Weights of a small image classifier.
Model: 4.97M parameters, norm batchnorm, activation gelu, widths [256, 384, 576].
Training: soap at rate 0.0015, 5300 steps, held-out accuracy 82%.
Data: trained on Sentinel-2 satellite tiles (TerraMesh), 145000 training examples.
Rows from block 11, named by matrix and row number. Rows with one number belong to one channel. Each number is 128 + 24 x the weight over its row's rms, rounded and kept within 0 to 255. All counts start at 0. After the name is the row's rms in percent of the matrix's.
# convs1: grouped (4 groups) 3x3 conv (model.blocks.11.convs.1.weight, 288x72x3x3), inputs within the group 54-71, a 3x3 kernel for each
# convs2: expand pointwise conv (model.blocks.11.convs.2.weight, 576x288x1x1, transposed), outputs 432-575
convs1.153 100 [115 170 121 176 109 167 114 179 137 148  92  95 147 152 132 144 101 125 122 127 125 141 120 124 117 140 129  92 164 122 166  90 158 113 131 110 129 104 155 120 133 134 131 118 132  79 144 137 159 158 151 133 161  88 106 122 137 158 122 119 118 134 127 129 110 135 133 125 120 108 134 107  78 137 129 149 131 115 134 132 104 137 160 107 143  89 130 129 124 116 152  98 174 149 177 138 101 208 114 146  96 108 130 139 120 102 133 138 105 124 146 135 133 113 151 135 145 158 113 119 121 124 171 123 140 129 184 123  92 165 160 139 136 160 135 152 106 111 127 167 108 135  95 181 122 131 120 118 131 166 106 105 108 103 128 129 101 120 140 130 138 134]
convs1.154 079 [116 115 100 159 129 133 121 105 124 117 109 140 127 151 141 130 171 124 155 138 141 146 145 113 140 178 130 142 111 134 132 148 156 107 123 105 124 125 167 157 166 173 164 138 164 124  66 169 112 138 134  98 105  78 175 160 155  87 113 120 184 169 128 108 151  84 136 128  97 132 150 117 159 129 149 132 176 119 162 171 125 173 129 143 139 160 124 140  83 115 113  80 126 110 104 127 115 113 103 105 127 119 136 134 124 103  90 122 176 130  94 142 139 138 173 198 158 126 107 143 148 141 129 148  98 122 121 116 124 137 112 122 101 138 114 105 109  75  92  87 106  89 111 138 164 162  74 166 103 158 158 169 121 122 125 119 139 108 126 116  99 123]
convs1.155 104 [145 103 135 115 153 153 114 130 104 159 123 118  92  89 118 130 133  94 105 126 135 126 123  88 121 152 148 144 107 167 139 115 118 182 139 125 126 149 141 128 162 123 136 141 103 146 107 139 193 106  67 149 103 106 104  88 124 115 122 128 143 125 155 114 116 113 143 118 139 137 163 125 135 109 117 146 125 138 116 110 144 119  87 130 125 152  78 150 110 140 174 147 125 117 113 149 117 152 167 103 161 137 110 127 140  95 114 134  95 158 132 164 123 127 141 145 130  86 147 142 114 146 188 142 131 130 129 131 126 132 143 186 112 150 118 114 168 153 129 122 153 126 153 129 142 114 118 137 121  96 129 116 166 126 202 136 120 119 143  86 129  64]
convs1.156 111 [ 77 163 156 118 165 151 117 127 160 106 120 109 116 103 140 138 146 125 136 132  93 113 156 120 157 119 112 108 116 137 139 112 142 127 135 150 135 102 112 138 123 136 145 114 125 113 127 135 126  83 114 115 119 134 131 119 130  95 123 153 110 111 136 136 115 110 145 120 133 161 151 133 134 107 143 125 117 138 132 137 128 158  86 144 161 122 156 152 144 129 234 145 137 115 185  75 154  68 104 137 148 110 153 168  89 148 142  68 145 153 130 108 149 109 119 127 160 155 146 171 160 174  67 139 152  81 111 172 125 111 144 145 144 119 150 128 128 122 141 112 104 145 122 122  77 130 139 111 129 142 126 143 129 132 104 150 167 109  89 175 137 103]
convs1.157 101 [128 142 116 131 129 131 102 134 175 154 132 146  94 102 139 109 157 130 138 115 108 132 152  93  94 113 109 112  97 137  93 133 179 113 182 156 105 163 161 135 139 120 161 116 122 100  97 128 117 114 148 129 107  75 129 143 173 161 114 150 141 110 117 125 135 121 147  83 129 126 110 110 142 121 123 133 154 134 145  97 118 116 134 121 106 149 183 137 138 107 146 110 179 146 124  83 154 132 124 107  71 159 155 139 135 132 204 125 148 154 133 125 112 115  97 109 130 116 140  83 142 159 150 112 135 138 147 142 163 113 116 135 104 168 133 134 128 145 163 121 115 144 127 121 128  98 107 116 113 132 145 122 155 135 132 119 181 105 133 159 184 124]
convs1.158 095 [137 129 143 129 132 154 130 158 130 117 123 129  99 115 124 117 152 119 137  90 132 124 132 160 105  60 124 150 122  97  99 113 106 134 100 143 158 131 123 128 135 124 105  81 171 107 118 115 138 143 114 109 148 151 139 130 140 122 161 139 123 114 120 113 139 166 110 156  98  94 114  98 121 134 116 140 141 143  97 105 110 106 152 153 123 106 151 118 117 140 160 156 118 178  89 105 121 127 118 119 125 122 117 166 188 160 130 171 106 153 130 144  90 124 120 124 109 118 116 127 132 116 119 131 164 136 117 137 115 110 132 114 106 113 126 125 122 117 135 121 138 119 119 120 138 158 123 129 111 142 122 100  97 136 134 149 164 183 167 146  97 169]
convs1.159 092 [150  86 155  90 150 154 135 127 152 157 107 142 107 156 103 145  91 116 114 150 143 116 108 136 131 125 111 143 137 154 121 155  98 124  90 126 150 155  77 196 138 150  91 152 140 118 117 122 173 161 134 130 112  93 133  75 152 127 106 143 143 104 110 134 115 117 133 117 133 147 138 139 127 128 174 133 131  85 175 134 122  90 127 154 138 124 124 128 150 100 130 106 110 107 120 119 142 148 123 150 172 122 139 126 143  92 186 142 154 118 133 128 127 111 128 140 134 128 122 174 113 102 138 179 121 162 107 124 147 124 134 137 144 104 134 120 121 147 121  98 112 109 151 145 167 148 164 117 116 135 108  99  88 126 125 145 113 153 146 116 124 130]
convs1.160 102 [153 140 113 140 128 159 150 135 115 142 101 120 152  95  98 134 130 116 138 152 121 133 154 162 118 120  71 108 120 111 111 149 120 101 126 138 102 152 153 127 103 128 122 191 203 162 136  81 154 152  91 140 134 111 141 120 132 104 135  67 145 152 117 102 149 144 135  97 121 136  97 115 128 127 168 140 130 143 164 106  99 145  84  87 192 122 180 114 143 126 117 167 160 127 156 139 119 105 137 100  95 123 121 170  93 111 144 149 141 146 152 126 101 123 121 131 137 179 118 176  81 124 130 103 134 140 133 129  96 129  91 134 112 127 132 104 142 131 128 109 140 118  87 149 121 120 127 130 146  93 171 149 125 125 129 122 121 141 130 104 142 127]
convs1.161 100 [130 179 134 108 153 109  90 100  60  83 135 106 107 111 110 147 137 129 124 128  99 111  94 129 134 134 160  92  92 117 139 127 152 119 164 123 136 149 126 140 128 163  95 152 133 103 142 121 129 174 120 102 146 133 143 109  95 145 124 131 176 164 132 117 137 135 152 110 113 158 106 129 107 118 122  66  86 113 158 152 154 150 108 122 149 110  86  88 126  96 151 118 149 127  92  83  95 123 122 119 150 165 125 128 128 107 119 116 114 136 113 136 141 145 147 105 105 153 109 115 139 106 120 106  79 135 140 107  73 143 102 100 138 111 107 135 136 135 136 130 107 135 134 141 145  91  91 116 104 124 141 177 144 138 112  88 117  98 123 136 149 124]
convs1.162 080 [131 169  75 133 143 139 127 141 124 109 135 132 136 125 139  93 154  99 143 148 138 169 152 157 154 188 141 123 125 123 124 109 145 135 117  98 149 151 191 143  94 134 126 156 144 134 115 136 152 173 125 100 130 116 156 133 110 155 126 149  80 115 139 110 141 121 129 109 137  93 161 156 191 149 161 139 158 138 121 138 153 120  99 129 138 151 140 134 133  90 149 102 157 106 137 131 155 136 158 162 124 106  92 118 126 217 161 160 118 135 180 143 149  96 165 169 117 138 122 100 127 169 102  88 106 137 125 130 133 139 131 157 132 101 135 110 141 116 143 130 131 152 133 129 144 175 103 129 133 129 117 117 133 144 134 141 132 106 126 158 147 129]
convs1.163 095 [130 122 117  99 114 108 122 110 125 137 143 135 135 174 135 139 114  91 132 136 176 112 106 129 108 144 132 116 147 155 115 152  94 125 111 130 105 107 101 124 156 168 125 200  95  96 121 129 127 113  81 115 113 131 135 135 114 168 108 123 112 134 116 107 117 127 126 146 104 127 157 157 139 129 145 151 119 109 110 115 133 117 112 132 154 143 110 123 151 145 120  96 115 141 153 134  91 131 112 152 122  86 155 120 162 113 129  71 103  98 128 111 106 114 113 103 143 123 156 112 145 167 174 165  96 130 120 124 103 146 131 136 106  97 136 139 108 135 129 133 151 125 185 106 133 103 167 127 126  92 132 119 133 124 116  89 141 110 165 143 136 115]
convs1.164 100 [153 135 139 151  96 168 158 107 128 125 118 158 155 125 131 155 123 120 107 112 129 125  95 146 128 105 125 130  96  97 159 131 135 128 142 105 126 147 136 104 143 111  63 152 119  84 110 136 142  93 132 162 152 119 112 138 119 162 144 109 132  89 122 115 125 116 134 119 138 105 156 103 110 106 132 104 118 106 151 137 142 117 125 108  99 134 124 136 142 106 104 131 137 167  95 121 158 105 131 104 137 130 132 126 100 128 127 122 126 110 141 139 128 162 108 156 131 111 126 138 124 120 119 111 141 120 143 123 160 123 133 132 113 140 110 131 104 110 137 128 141 162 141 143 112 112 105 114 168 131 145 113 117 123 105 127  98  89 134 152 122 123]
convs1.165 088 [125 144 122 127 144 149 109 109 114 132 124 156 156 143 139 114  84 124 132 129 119 109  89  87 109 132 122 162 149 119 103 147 174 139 131  86 109  96 171 150  74 118 136 175 111 138 149 117 113 134 166 128 100  99 112 167 127 131 140 105 120 106 149 123 127 139 144 165 118 114  90 143 104  69 111 148 118 117 158 136 133 108 140 106 128 177 130 123 104  88 101 110  77 193 134 119 141 136 140 129 151 144 149 111 119 103 139 131 132 133 127 142 115 152 103 138 123 116 133 104 160 139 156 123 128 192  99 123 158  92 137 141 143 128 145 129 121 117 115 119 122 116 133 156 152  98 171 106 144 115 113 113 133 137 129 133 161 118 135 112 157 135]
convs1.166 089 [123 130 145 117 132 138 147  88 121 146  74 141 121 115 110 103 127 138 117 150 113 189 158 147 141 148 113 127 138  93 127 113 116 140 152 142 141  92 135 152 155 163 119 130 151 160 130 163 146 138 148 128 154 132 128 136 187 130 153 132 123 141  99 151 125 120 126 131 138 107 132 102 144 156 141 129 182 125  88 132 165 123 146 157 151 130 164 103 137 156  88  86 112 166  86 133 128 110 101 115 105 108 109 130 121 101 140 138 129 141 133 103 152 118 129 128 160 148 149 135 126 131 103 103 102 126 145 125 114 106 143 126 135  94  91 108 125 137 121 135 147 114 129 133 132 140 141 106 169 127 132 142 142 134 114 116 155 148 113 123 113 113]
convs1.167 099 [133 115 144  99 136 146 141 130 131 155 154 156 136 120 101 147 140 121 100 123 117 173 132 145 115 135  81 128 138  88 150  96 105 158 130 153 102 127 152 152 111 122  80 123 121 133 134 124 139  98 157 121  90 148 109 143 120 143 102 133 126 120 113 117 112 149 123 162 126 150 109 147 138 138 119 104 120 127 133 101  98 139  95  88 117 103 111  90 109 104  90 152 137 114 119 135 170 145 188  98 110 127 110 130 135 120 160 180  99 140 170 135 150 137 128 129 128 149 106 101 139 161 151 154  87 154 163 102 141 125 146 126 125 131 125  91 121 147 145 130 143 126 165 142 123 111 163 157 126 118  92 158 120 131 109 108 153 116 152  76 140 155]
convs1.168 104 [169 131 106 128 183 113 124 133 118  96 143  90 121 130 100 134 112 106 131 126 114 159 135 122 128 112 147 110 106 142 110 117 126 127 151 175 106 112 137 174 120 152 167 131 182 150 145 126 104 115 164  92 107 108 127  48  96  97 146 144 105 141 131 108 157 155 130  98 143 126 119 118 129 128 131 124 126 114  97 132 120 104 116 149 134 176 138 122  88 129 147 128  97 105 131 150 107 138 110  93 107 138  97 131 122 118 172 142 138 161 113 189 125 160 111 138 153 158 112 150 132 149 113 134 120 107 125 133 107 139 157 139 144  91 138 132 161 137 147 138 119 133 114 132 157 174 123 133 116 139 150 143 130 138 130 121 125 118 131 133 148 151]
convs1.169 099 [158 142 121 138 163 140 133 114 149 148 124 153  91 110 158 134 172 141 124 154  94 124 158 149 160 119 111 115 123 115 118 135 143 108  86 146 163 161 118 100 143  92 189 144  93 149  98 150  90 122 125 116 131 134 161 146 164 123 126 157 162 166 129 136 136 140 110 150 173 120 124 122 118 141 134 123 130 124 145 152 106 162 110 130 133 107 158  93 135 106 120  91 104 146 108 128 111 114 134 100 177 148 110 158 120 155 120  77 145 161 100 114 144  83 140 116 124 113 161  94 135 126 141 135 114 102  96 113 145  95 133 143 134 122 115 129 150 101 133 147 110 113  92 120 102 125 116 107 144 161 142 136 139 113 125 144 143 143 125 113 117  79]
convs1.170 079 [122  91 145 104 160 139 152 166 127 114 168 117 111 121 123 117 135 144 130 119 156 129 141 155 100 138 152 137 122 139 154 169 158 119 125 131 106 127 139 150 129 146 142 138 162 142 129 102 134 153 126  68 112 116 109  96  81 118 152 105 123 120 130 142 112 122 113 146 118 130 140 165 125 140 117 149 141 119 125  97 147  91 194 149 112 132 175 126 120 143 140 152 137 132 152 111 110 161 123 119 111 151 135 148 156 106 116 177 134 144 141 127 167 138 154 155 130 158 180 167 163 121 140 152 149 102 122 106 148 123 128 144 155 130 107 135 125 129 151 121 114 126 123 129 180 142 119 149 128 119 149 113 140 121 113 136 149 111 177 117 127 112]
convs1.171 110 [153 138  89 150 170 117 114 106 157  99 157 101 123 129 144 115 169 114 116 147 127 150 145 166 134 103 126 113 141 139 123 140 145 127  83 166 156 126 107 110 135 144 154 108 100 170  83 160 105 122 164  97 122 121 124 121  65 137 134 138 106  86 140 135 109 118 131 104 119 168 118 106 131 130 126 138 125 150  96  85  95 178 145 168 100 132  86 129 162 118 134 144  79 114 129 124 167  83 131  96  91 106 135 119 111  91 110 124 114 132 180 167 108 146 183 145 123 197 108 129  95 140 123 121 174 110 154 153 108 127 128 107 133 123 115 119 103 161 128 131 160 148 139 126 123 151 123 153 106 172 132 119 139 131 124 113 132 157 118 112 107 120]
convs1.172 117 [ 62 112 146 112  95 110 159 114 150 153 111 137 121 117 174  78 137 125  89 126 143 110 135 118 114 109 152 128 135 118 158 121 127 101 129 150 150 120 119 109 115 120 111 141 118 171 135 137  89 201 130 155  88 124 138 108 196 116 148  84 136 122 126 124 108 136 109 131 141 112 159 127 109 136 130 122 125 151 125 138 121 141  88  99 109 107 137 164 132 143 171  99 152 135 143 144 139  75 137  95 157 113 144 122 108 101 109 145 148 172  88 109 146 104 103 138 135 156 113 135 112 138 132 135 162  96 147 110 110 140 113 123 133  90 150 150 133 126 137 130 129 126 130 141 184 104 140 152 117 160  76 144  86 117 138 119 139 108 113 113 124 151]
convs1.173 084 [ 98 129 129 113 124 123 100 171 105 131  90 104 127  87 116 129 104 125 145  81 166 139 106 100 169 146 133 119 111 111 144 112  94 129 132 102 133 126 148 134 132 154 129 117 153  84 147 169 129 134 104 120 142 139 116 130 135 101 126 134 132 119 101 141 154 118 149 150 141 120 111 112 132 128  96  89 144 123 120 114  89 127 100 147 123 170 137  91 129 145 108 146 159 103 111 111 104  99 164 207  69 106 115 122 140 178 128 123 108 129 105 123 122 133 135 108 110 122 187 130 125 136 134 108 135 182 129 163 120 102 152 128 127 112 122 104 128 125 137 132 141 121 122  77 113 101  95 104 103  94 161 136 113 168 138 178 150 168 137 147 121 123]
convs1.174 111 [124 121 147 143 135 153 124 138 123  95 102 131 112 120 104 144 107 156 132 136 145  96 151 164 160 108 127 111 134 145 153 148 108 112 146 103 114 129 152  96 162 113 139 120 164 165 134 102 132 115 149 108 142 168 145  97 104 132 116 144 117 149 137 112 103 169 133 103 129 120 106 128 101 120  88 152 150 102 123 129 116 100 147 150 133 138 134 183 149  87 153 125 162  98  93 125 129 156 163 122 154 162 133 145 108 119 131 118 123 134 110 126 132 138 137  91 139 127 151  89 135 148 148 168 180 102  57 166 126 124 135 136 142 131 130 144 122 145 106 100 133 132 112 165 193 114 133  76 135 112 129 138 116 116 107 164 136 122 100 159 114 119]
convs1.175 109 [111 171 119 133 129 153 126 125 118 152 152 123 106 146 106  95 129 112 136 125 108 132 117 133 148 147 141 126 133 111 137 102 145 107 113 151 134 111 122 177 126  94 124 110 117 113 161 118 139 141 106 121 112 112 120 126 182 103 111 113 139 128 120 112 144 110 109 150 125 135 122 121 126  94 171 101 135 148 119 152 143 146 129 155  96 118 111 162  96 109 105 158  93 135 114 147  81 133 118 160 159 155 176  92 117 156 108 115 109 105  93 157 155 141 107 164 129 126 166 205 103  92 101 124 131  72 123 140 151 109 132 131 150 136  93 113 143 135 129 132 121 102 187 123 122 147 136 117 120 125 103 150 150 119 122 150 140 141 115 154 117 125]
convs2.153 093 [129 138 114 111 136 119 153  89 125 171 134 155 140 113 119  84 151 146  92 132 152  87 133 130 122 120 117 138 135 127 130 114 115 142 146 105 143 101 140 130 136 145 137 143 134 107  91 152 110 121  94 122 123 104 128 163 100  60  96 113 124 125 146 172 103 147  98 158 126 148 116 160 113 112 110  90 161 146 112 114 129 132 115  69 148 105 113 146 157 145 138 108 148 101 138 122 113 125 167 160 128 113 137  91  87 168 123  87  98 129 131 145 114 107 165 121 130 131 118 126  90 117 183 122  76 159 131 132 148 127 123 120 123 133 106 137 174 139  90 160 122 139 137 101]
convs2.154 104 [ 96 174 167  92 129 137 130 125 168 154 101 136 139 125 152  95 151 157 125 148 170 127 101 106  80 141 118 120 118 119  96 117 136 138 145 144 119  72 152 132 140 107  94 128 130 124 130 134 126 123 125 151 139 124 108  80 128 139 132 124 126 136 103 119 125  73 137 137 150  89 132 154 139 141 138 151 117 161 137  78 142 113 112 158 133 131 104 147 104 116 124 117 142  94 124 154 119  71 113 105 127 110 133 141 125 130 117 174 146 126 115 141 144 144 159 111 106 134 112 158 114 141 152 118 100 116 194  66 127 122 173 117 120 112 150 124 142 142 124 145  91  94 114  85]
convs2.155 106 [142 148 127 113 137 122 115 166 156 135  96  45 120 180  93 132 141 116 143 142 142 152 108 146 179  94 123 118 118  98  73 173 104 150 136 148 102 141 104 118 151 116 124 133 128 112 162  93 166 157 167 103 114  81 186 148 132  88 136 145 146 117 128 111 127 128  98 159 118 128  86 135 145 112 144 121 114 173 111 128 148  94 135 106 106 128 140 121 143 125 130 139 109 116 169 163 134 152 143 126  95  70  91 135 101 120 126 100 128 141 141 128 145 156 135 121  92 113 132 151 126 112 119 145 129 112  65 175 178 143 100 135  87 128 100 105 150 105 146 149 137 114 104 124]
convs2.156 109 [137 124 154 176 117 132 106 108 131 129 165  85 115  92 192  76 147 145  92 123 165 156 106  93  77 133 141 120 103 147 116 107 134 127 134  92 115 106 142 104 105 133 147  96 139  73  92 107 130  88  92 155 105 127 160 139 106 145 148 114 114 133 124 112  91 124 111 133 128 149 117 113 141 130 143 134  95 153 139 126 110 126 114 177 105 103 166 112 124 110 115 170  93 157 100 108 100 164 128 150 148 109 107  98 117 141 141 140 130  49 141 138 153 109 100 113 143  98 123 134 147  92 150 139 116 174  93 138 165 137  99 153 122 129 100 138 126 173 106 102 140 123 125 106]
convs2.157 101 [127 174 140 177 118 133 142 104 114 152  96 143 109 108 140  94 133 164 110 155 140  83 125 109  82 157 170 124 118 154 100 152 149 139 148 129 133 154 115 130 126  98 134 121 139 128 120 137 110 125 100 128 156  96 146  77 113 122 119 152 133 148 117 141  94  93 108 144 127 194 113 170 139 191 179 141 141 162 175 135 133  77  91 103 107 122 165 129 111 131 109 113 168 117 123 137 148 132 123 118 105 112  96 106 121 176 108  97 120  88 124 109 153 130 153  71 133 128 200 144  90  84 100 144 127 106 122 171 138 110 108 157 122 147 122 113 113 105 147  93  99 128  91 114]
convs2.158 105 [127 114 143 171 124 166  79 122 129 131 128  83 135 116 124 135 137  94 115 192 110  99 104 120 107 138  85 146 160 117 122 144 113 161 148 145 134 121  95 141 113 113 130 110 116 122 141 104 155 127  88 126  85 156 141 101 138  91 124 132 148 102 143 120 122 114 103 109 107 102 165  99 124 169 108 160 182 108 122 137 161 119 104 121 140 136  95 108 124 120 116 150 100 114 156 162 117 125 106 120 122 103 163 137 132 104 122 131 144 104 138 136 142 128 131 133 131 121 138 139  78 110 121  97 154 125 133 147 132 116  98 158 141 175 132 103 139 105 131 154 127  96 111 144]
convs2.159 097 [147 165  80 112 106 137 132 124 112 128 127 118 129 154 134 123 137 161 140 155 137 160 139  87 179 171 107 139 119 124 115 146 156 136 165 163 138 145 151  89 121 140 115 124 153 139 112 107 108 105 109  89  99 112 118 136 113 132  94 144 122 129 144  89 148 114 108  68  72 144 139 107 142 108 156 122 115 137 152 153 139 114  90 115 104 117  99  99 133 123 115 128 150 141  75 139 104 149 104 131 130 127 138 117 121 134 108 119 149 118 127 137 162 138 155 132 112 158 130 121 136 129 167  91 124  81 168 164 132  94  79 131 116 129 118 106  84  97 116 125 115  65 120  98]
convs2.160 102 [148 108 124 183  93 132  77  91  77 110 169 158 107 142 120 163  78 102 140 131  75  88 100  99 150 114 169 152 130 179  83 188 114 120 118 139 169 132 178 121 135 114 175 120 134 162  91 155 109 117  77 102 125 102 117 167  93 166 123 128  79 153 123 133 120  88 148 130 127 104 122 125 138 107 145 153 119 104 108 123 162 118 145 113  97 146 123 118 151 134 113  84 118 136  96 175 145 115 146 172 103 150 144 107 127  94 102 129 146 136 106 120 124  79 123 136 177 160 127 132  98 119 134 137 118 108  93 186 136  86  97 141 139 162 134 114 145 118 137 104 131 113 139  91]
convs2.161 101 [109 147 112 129  85 180 142 115 116 155 142 141 118 104 114 150 117 105 114 144 147  91  78 122 114 144 135  98 149 124 134 150 111  89 104 109 171 128 186 101 166 127 141 147 136 135 118 118 131 116 138 138 106 151 115 110 110 151 153  94 125 151  96  80 146 128 122 111 104 145 133 106 135 102 133  79 154 144 105 107 141 114 122 126 139 113 168 135 124 111 124 126 112 100 128 137 152 121 112 141 157  84 141 118 146 105  94 144 113 146  89 157 153 139 116  98 143 110  96 109  93 131 145 157 129 164 107 136 143 155 133 137 143 112 122 115 104 125 136 104 135  92 132 106]
convs2.162 100 [140  86 125 113 113 108 161  99  96 147 132 146 109 128 108  82 135 139 131 127 112 141  91 139  37 138 116 107  94 143 140 132 128 110 133  79 140 133 123 142 155 131 100 141 146 149 151  96  98  93 164 139  89 133 139 141 134  90 113 110 152 136 122 138 132  89 120 113 132 139 151 110 108 141 145 135 135 122 101 152 114  98 147 136 161 166 164 169 126 115 109  77 125 115 106 157 142  94 143 164 167 114 115 152  95 152 125 142 125 126 186 131 148  94 126 110 132 121 132 171 148 168 111 123 108 126  97 117  79 118 158 106 123 157 128 144 126 151 117 158 138 139 144 104]
convs2.163 101 [146 142 138 161 131 148 175 140 128 112 132 110 121 179 151 110 118 108 175 186 121 134 130 137 115 123 119 148 142 112 102 159 140 103 141 117 144 171 124 159  83 122 138 145 149 144 122 110 151 152 126 110 137 136 116 121 104 138  87 122  85 125 127 139  84  68 113 105 156 116 129 105 106 114 125 122  87 134  94 123 124 140 136 103 122 212  72 171 128 139 133 136 152  58 150 114 140 131 136 142 144 117 130 128 104 143 135 113 115 132 132 153 182  84 133 153 107 142 123 147 130 126 160 165 158 124 169 154 148 143 112  90 122 120 117 128 124 107  95 128 109 151 143 155]
convs2.164 098 [144 174 100 134 146 151 136 117 141 184 157 138  95 150  77 146  87  84 142 104 134 137 147 115 148 144 115 108 153 133 120 121 121 118 117  96 133 136 152 102 147 108 143 167 117 100 124 118 114  80 118 150 121 142 155 161 115 168 123 111  96 126 148 131 116 112 125 105 165 149 146 164  97 138 130 200 165 133 152 128  69 150 147 115 114 145 114 151 109 172 106  81 105 111 139  83  91 123 119 155 123 139  80 119  78 181 122 117 118 123 128 129 142 116 146 175 100 139  78 150 141 146 100 115 135 125 162 145 115 133 114 145  83 124 135 129 137  90  81 122 139 133 124  96]
convs2.165 097 [121  94 136 158 191 105 142 119 115 147 160 120 149 158 139  94 129 109 168 114  81 116 147 164 131 120 137 149 166 143 148 118 105 141 164 155 150 141 152 112 142 101  54 151 160 107 133 122 164 103 170 125 119 135 104 161 173  98 142 150  59 100 115  94 106 139 126 155  95 133 112 130 101 110 133 134  90  98 120 131 179 135 164 135 107 112 109 151 115 107 156 130 147 108  82 147 145  97  94 126 169 127 132 193 137 110 157  98 152 138 102 108 141 122 136 111  80  89 145 147 106 108 148 146 141  68 133 118 100 155 121 129 105  90 110 141 145 107 158 135  84 132  94  86]
convs2.166 100 [100 115 127 111  87  92  98 106 117 162 121  85 100 213 106 161 129 149 127 115 142 101 123 115 129 188 131 147 109 105 165 134 123 117  86 125 124 175 125 116 154 118 107 132 122  73 139 142 112 128  91 126 145 118 103 122 178 112 142 115 174 125 150 148 114 158 150 139 165 119 174 161  89 112 142 135 106 127 111 108 135 118 145 124 109 128 123 117 114 108 126 144  92 121 138 127 145 153  99 152 113 121  86 118 161 119 136  90 144 122 140 216  96 161 153 152 135 172  84  96 109 147 173  88 132 141 168 133 108  92 124 114 158 148  95 128 113 175 130 148 154 112 145  83]
convs2.167 095 [137 107  91 154  87 136 100 131 155 187 125 118 121  96 139 151 134 196  54 123 124 138  97 122 155 125  68  98 117 118 144 100 102 116 136 112 134  98 138 158 117 153 123 127 148 108 114 115 133  95 100 135 120 109 158 118  94  93 145 149 118  97 113 111 144 168 117 131 121 125 101 121 122 148 141 105 144 117 124 141  73 102 149 106 128 153 160 154 126 159 129 129  89 118 120 125 121 121 132 135  84 160 107 106 151 146 100 111 107 125 115 143 158 101 149 119 109 143 109 132 122 147 144 133 126  97 116 136 126  94 141 121 126 137  88 151 114 182 126  94 145  79 137 106]
convs2.168 101 [136 144  89 127  99 152 103 115 159 106 139 164  98 106 186 105 158 144 111 157 121 112 170 117 105 163 145 181 119 136 145  89 139 169 100 109 119 121 133  97 134 112  90 125 145 144 107 144  79 110 151 105 127 159 143  96 117 167 138 135 116 127 134 145 120  66 141 120 141 112 149 160 143 105 119 110 113 154 154 114 141 133 103 130 110 162  82 110 112 157 161 122 128 149 104 121 168 100 144 138 119 120 146 130 107  77 136 145 130 136 123 149 146 142 146 153 158 158 153 186 131 107 129 130 115 126 119 146 139 124 122 143 115 161 127 148 116 142 107  93 146 112 118 115]
convs2.169 099 [124 168 170 111  83  86 111 111  88 154 117 112 136 143 125 106 146 151 105 104  88 135 147 127  88 119  90 136 104 100 129 106 169 143 180 122 104 107 171 135 121 156 124 112 129 131 110 145 149 114 135 115 114  61 126 127  96  97 106 130 150 147 156 116 139 165 114 111 125 142 101 138 111 100 119 148 117  99 144 123 145 158 166 132  94  79 151 128 104 136 100 197 132 154 151 136 122 149 157 137 103 106 157 154 127 134 154  89 144 117 114 132 107 137 144 119 109 123 154 121 139 100 116 111 119 127 127 168 135 129 140 137 164 142 147 118 119  96 158 101 116 146 159 102]
convs2.170 101 [136 118 100 132 140 126 127 118 112 133 122 163 156 133 128 102 135 104 159 127 127 149 134  94  83  91 128  88 160  98 101 156 120 193 119 158 170 106 142 147 136 140 113  82 115 141 104 139  57  96  92 136 152 136 137 158  87  91 120 109 103 124 133 133 160 110 115 133 135 133 134 125 158 130 142 167 137  97  84 121 127 124 120 141 133 178 146 119 111 133 158 109 148  88 102 126 128 126 130 113 102 162 103 146 121 116 169 107  98 115  92 142 124 126 139 111 137 130 116 131 137 155 132 149 111 163 198 111 134 178 122 153 143 170 149 127 138 163 122 129 128 162 137 102]
convs2.171 101 [122 180  81 167 105 170 123 108 165  86 101 107 135  97 165 111 122 185 131 144 119 110 152 121 154 176 130 115  93 155 144 137 113 123 126 150  92 181  98 134 151 140 134 149 136 131 105 147 135 127 120 116 131 154 121 114 129 163  99 129 131 137 141 127 128 142 130 101 149 124 117 160 164 111 123 142 127 129 131 135 143 150 139 137 128 123  95 132 134 139 172 111 109  99 122 100 138 141 112  98 117 138 178 104  87 114 156 159 144 146 124 140 130 112 105 131  74 170 123 140 134 100  98 142 153 199 108 117 112 187 116 150 128 132 136 132 149 130 169  88 102 156 136 127]
convs2.172 099 [ 65 110 103 112 105  94 101 112 162 125  90 111 181 165  73 164 192 129  92  88 141  97 104 127 107 146 116 129 113 155 120  98 163 157  98 110 184 166 114 126 130 112 128 133 114 119 129 125 167 138 156  90 110 119 140 103 156  99 119 110 155 102 142 161 113 147  87 153 147 164  99 117 148 111 126 120 161 145 119 146  96 160 108 132 146 124 161 157  90 128  95  99 118 123 128 142 118 136  73 133 113 115 118 120 160 101 115 163 102 171 134  98 106 142 143 123 124 149 129 146 124 125 110 117 162 129 151 156  95 139 164  99 136 116 132 127 128 147 117 171 145 185  94 156]
convs2.173 096 [116 142 106 141 126 123 125  81 122 178  89  88 137  97 122 152 125 107 158 154 170 123 115 120 119 129 134 128 153 137 135 169 113  70 148 151 160 123 111 177 138 173 134 101 164 127 135 135 131  89 150 151 127 118 149 117 127 164 135 120  85 144 158 163 140  99 113 141 128 116 135 106  96 128 118 174 137 134 127 113 135 117 137 168 161  93 119 166 181  96 118 123  87 151 157 134 163  98 142 149 100 157 118  91 113  98 123 127  93 128 146 140  98 117 138 117 138 118 142 123 115 148 157 175 193 141 174 157 123  97  89  99 120 107 133 174 134 153 125 130 100 117  94 140]
convs2.174 108 [ 85 118 133 157 148 113  67 127 163 106 117  87 161 102 117 158 121 142 104  88 131 143 137 101  84 135 102 104 157 129 140 115  97 132 109 144 132 141 129 121  92 122 142 140 108  86 112 105 105 134 139 127 162 110 147 146 153  90 129 139 119 107 136 116 177 111  83  95 103 103 148 121 124 146  81 155 166 135 131  85 149 114 126 120 109 132 181 137 126 121  98  95 113 125 166 105 104  94 137  81 103  91 126 114 130 133 105 117  85 113 109 126  75 174 119 151 125  98 162 143 157 102 197  99 152 136 123 146 177 169 130 121 106 103 108 169 128 135 154 154 137 115 152 143]
convs2.175 104 [115 164 157 126 153 127 138 106 161 116 121 132 128 173 100 117 175 130 103 147 150 179 155 140 113 104 120 136 127  89 120 137 156 143 107 131 154 170 116 109 147 119 114 130 169 123 138 141 153 133 114 118 138 123 136 130 157 179  92 133 126 139 145 112 133 162 125 142 128  95 134  65 117 127 137 102 164  91 137 105 128 136 106 111 145 102 172 124 113 104 104 132 128 157  99 139 172 118 109 131 111 135 100 104 139  80 137 104 182  94 131 136 126 123 144 175 102 128 162 146 148 107 109 152 133 117 105 129 123 157 123 112 181 133 127  88 160 135 133 133  70  74 134 128]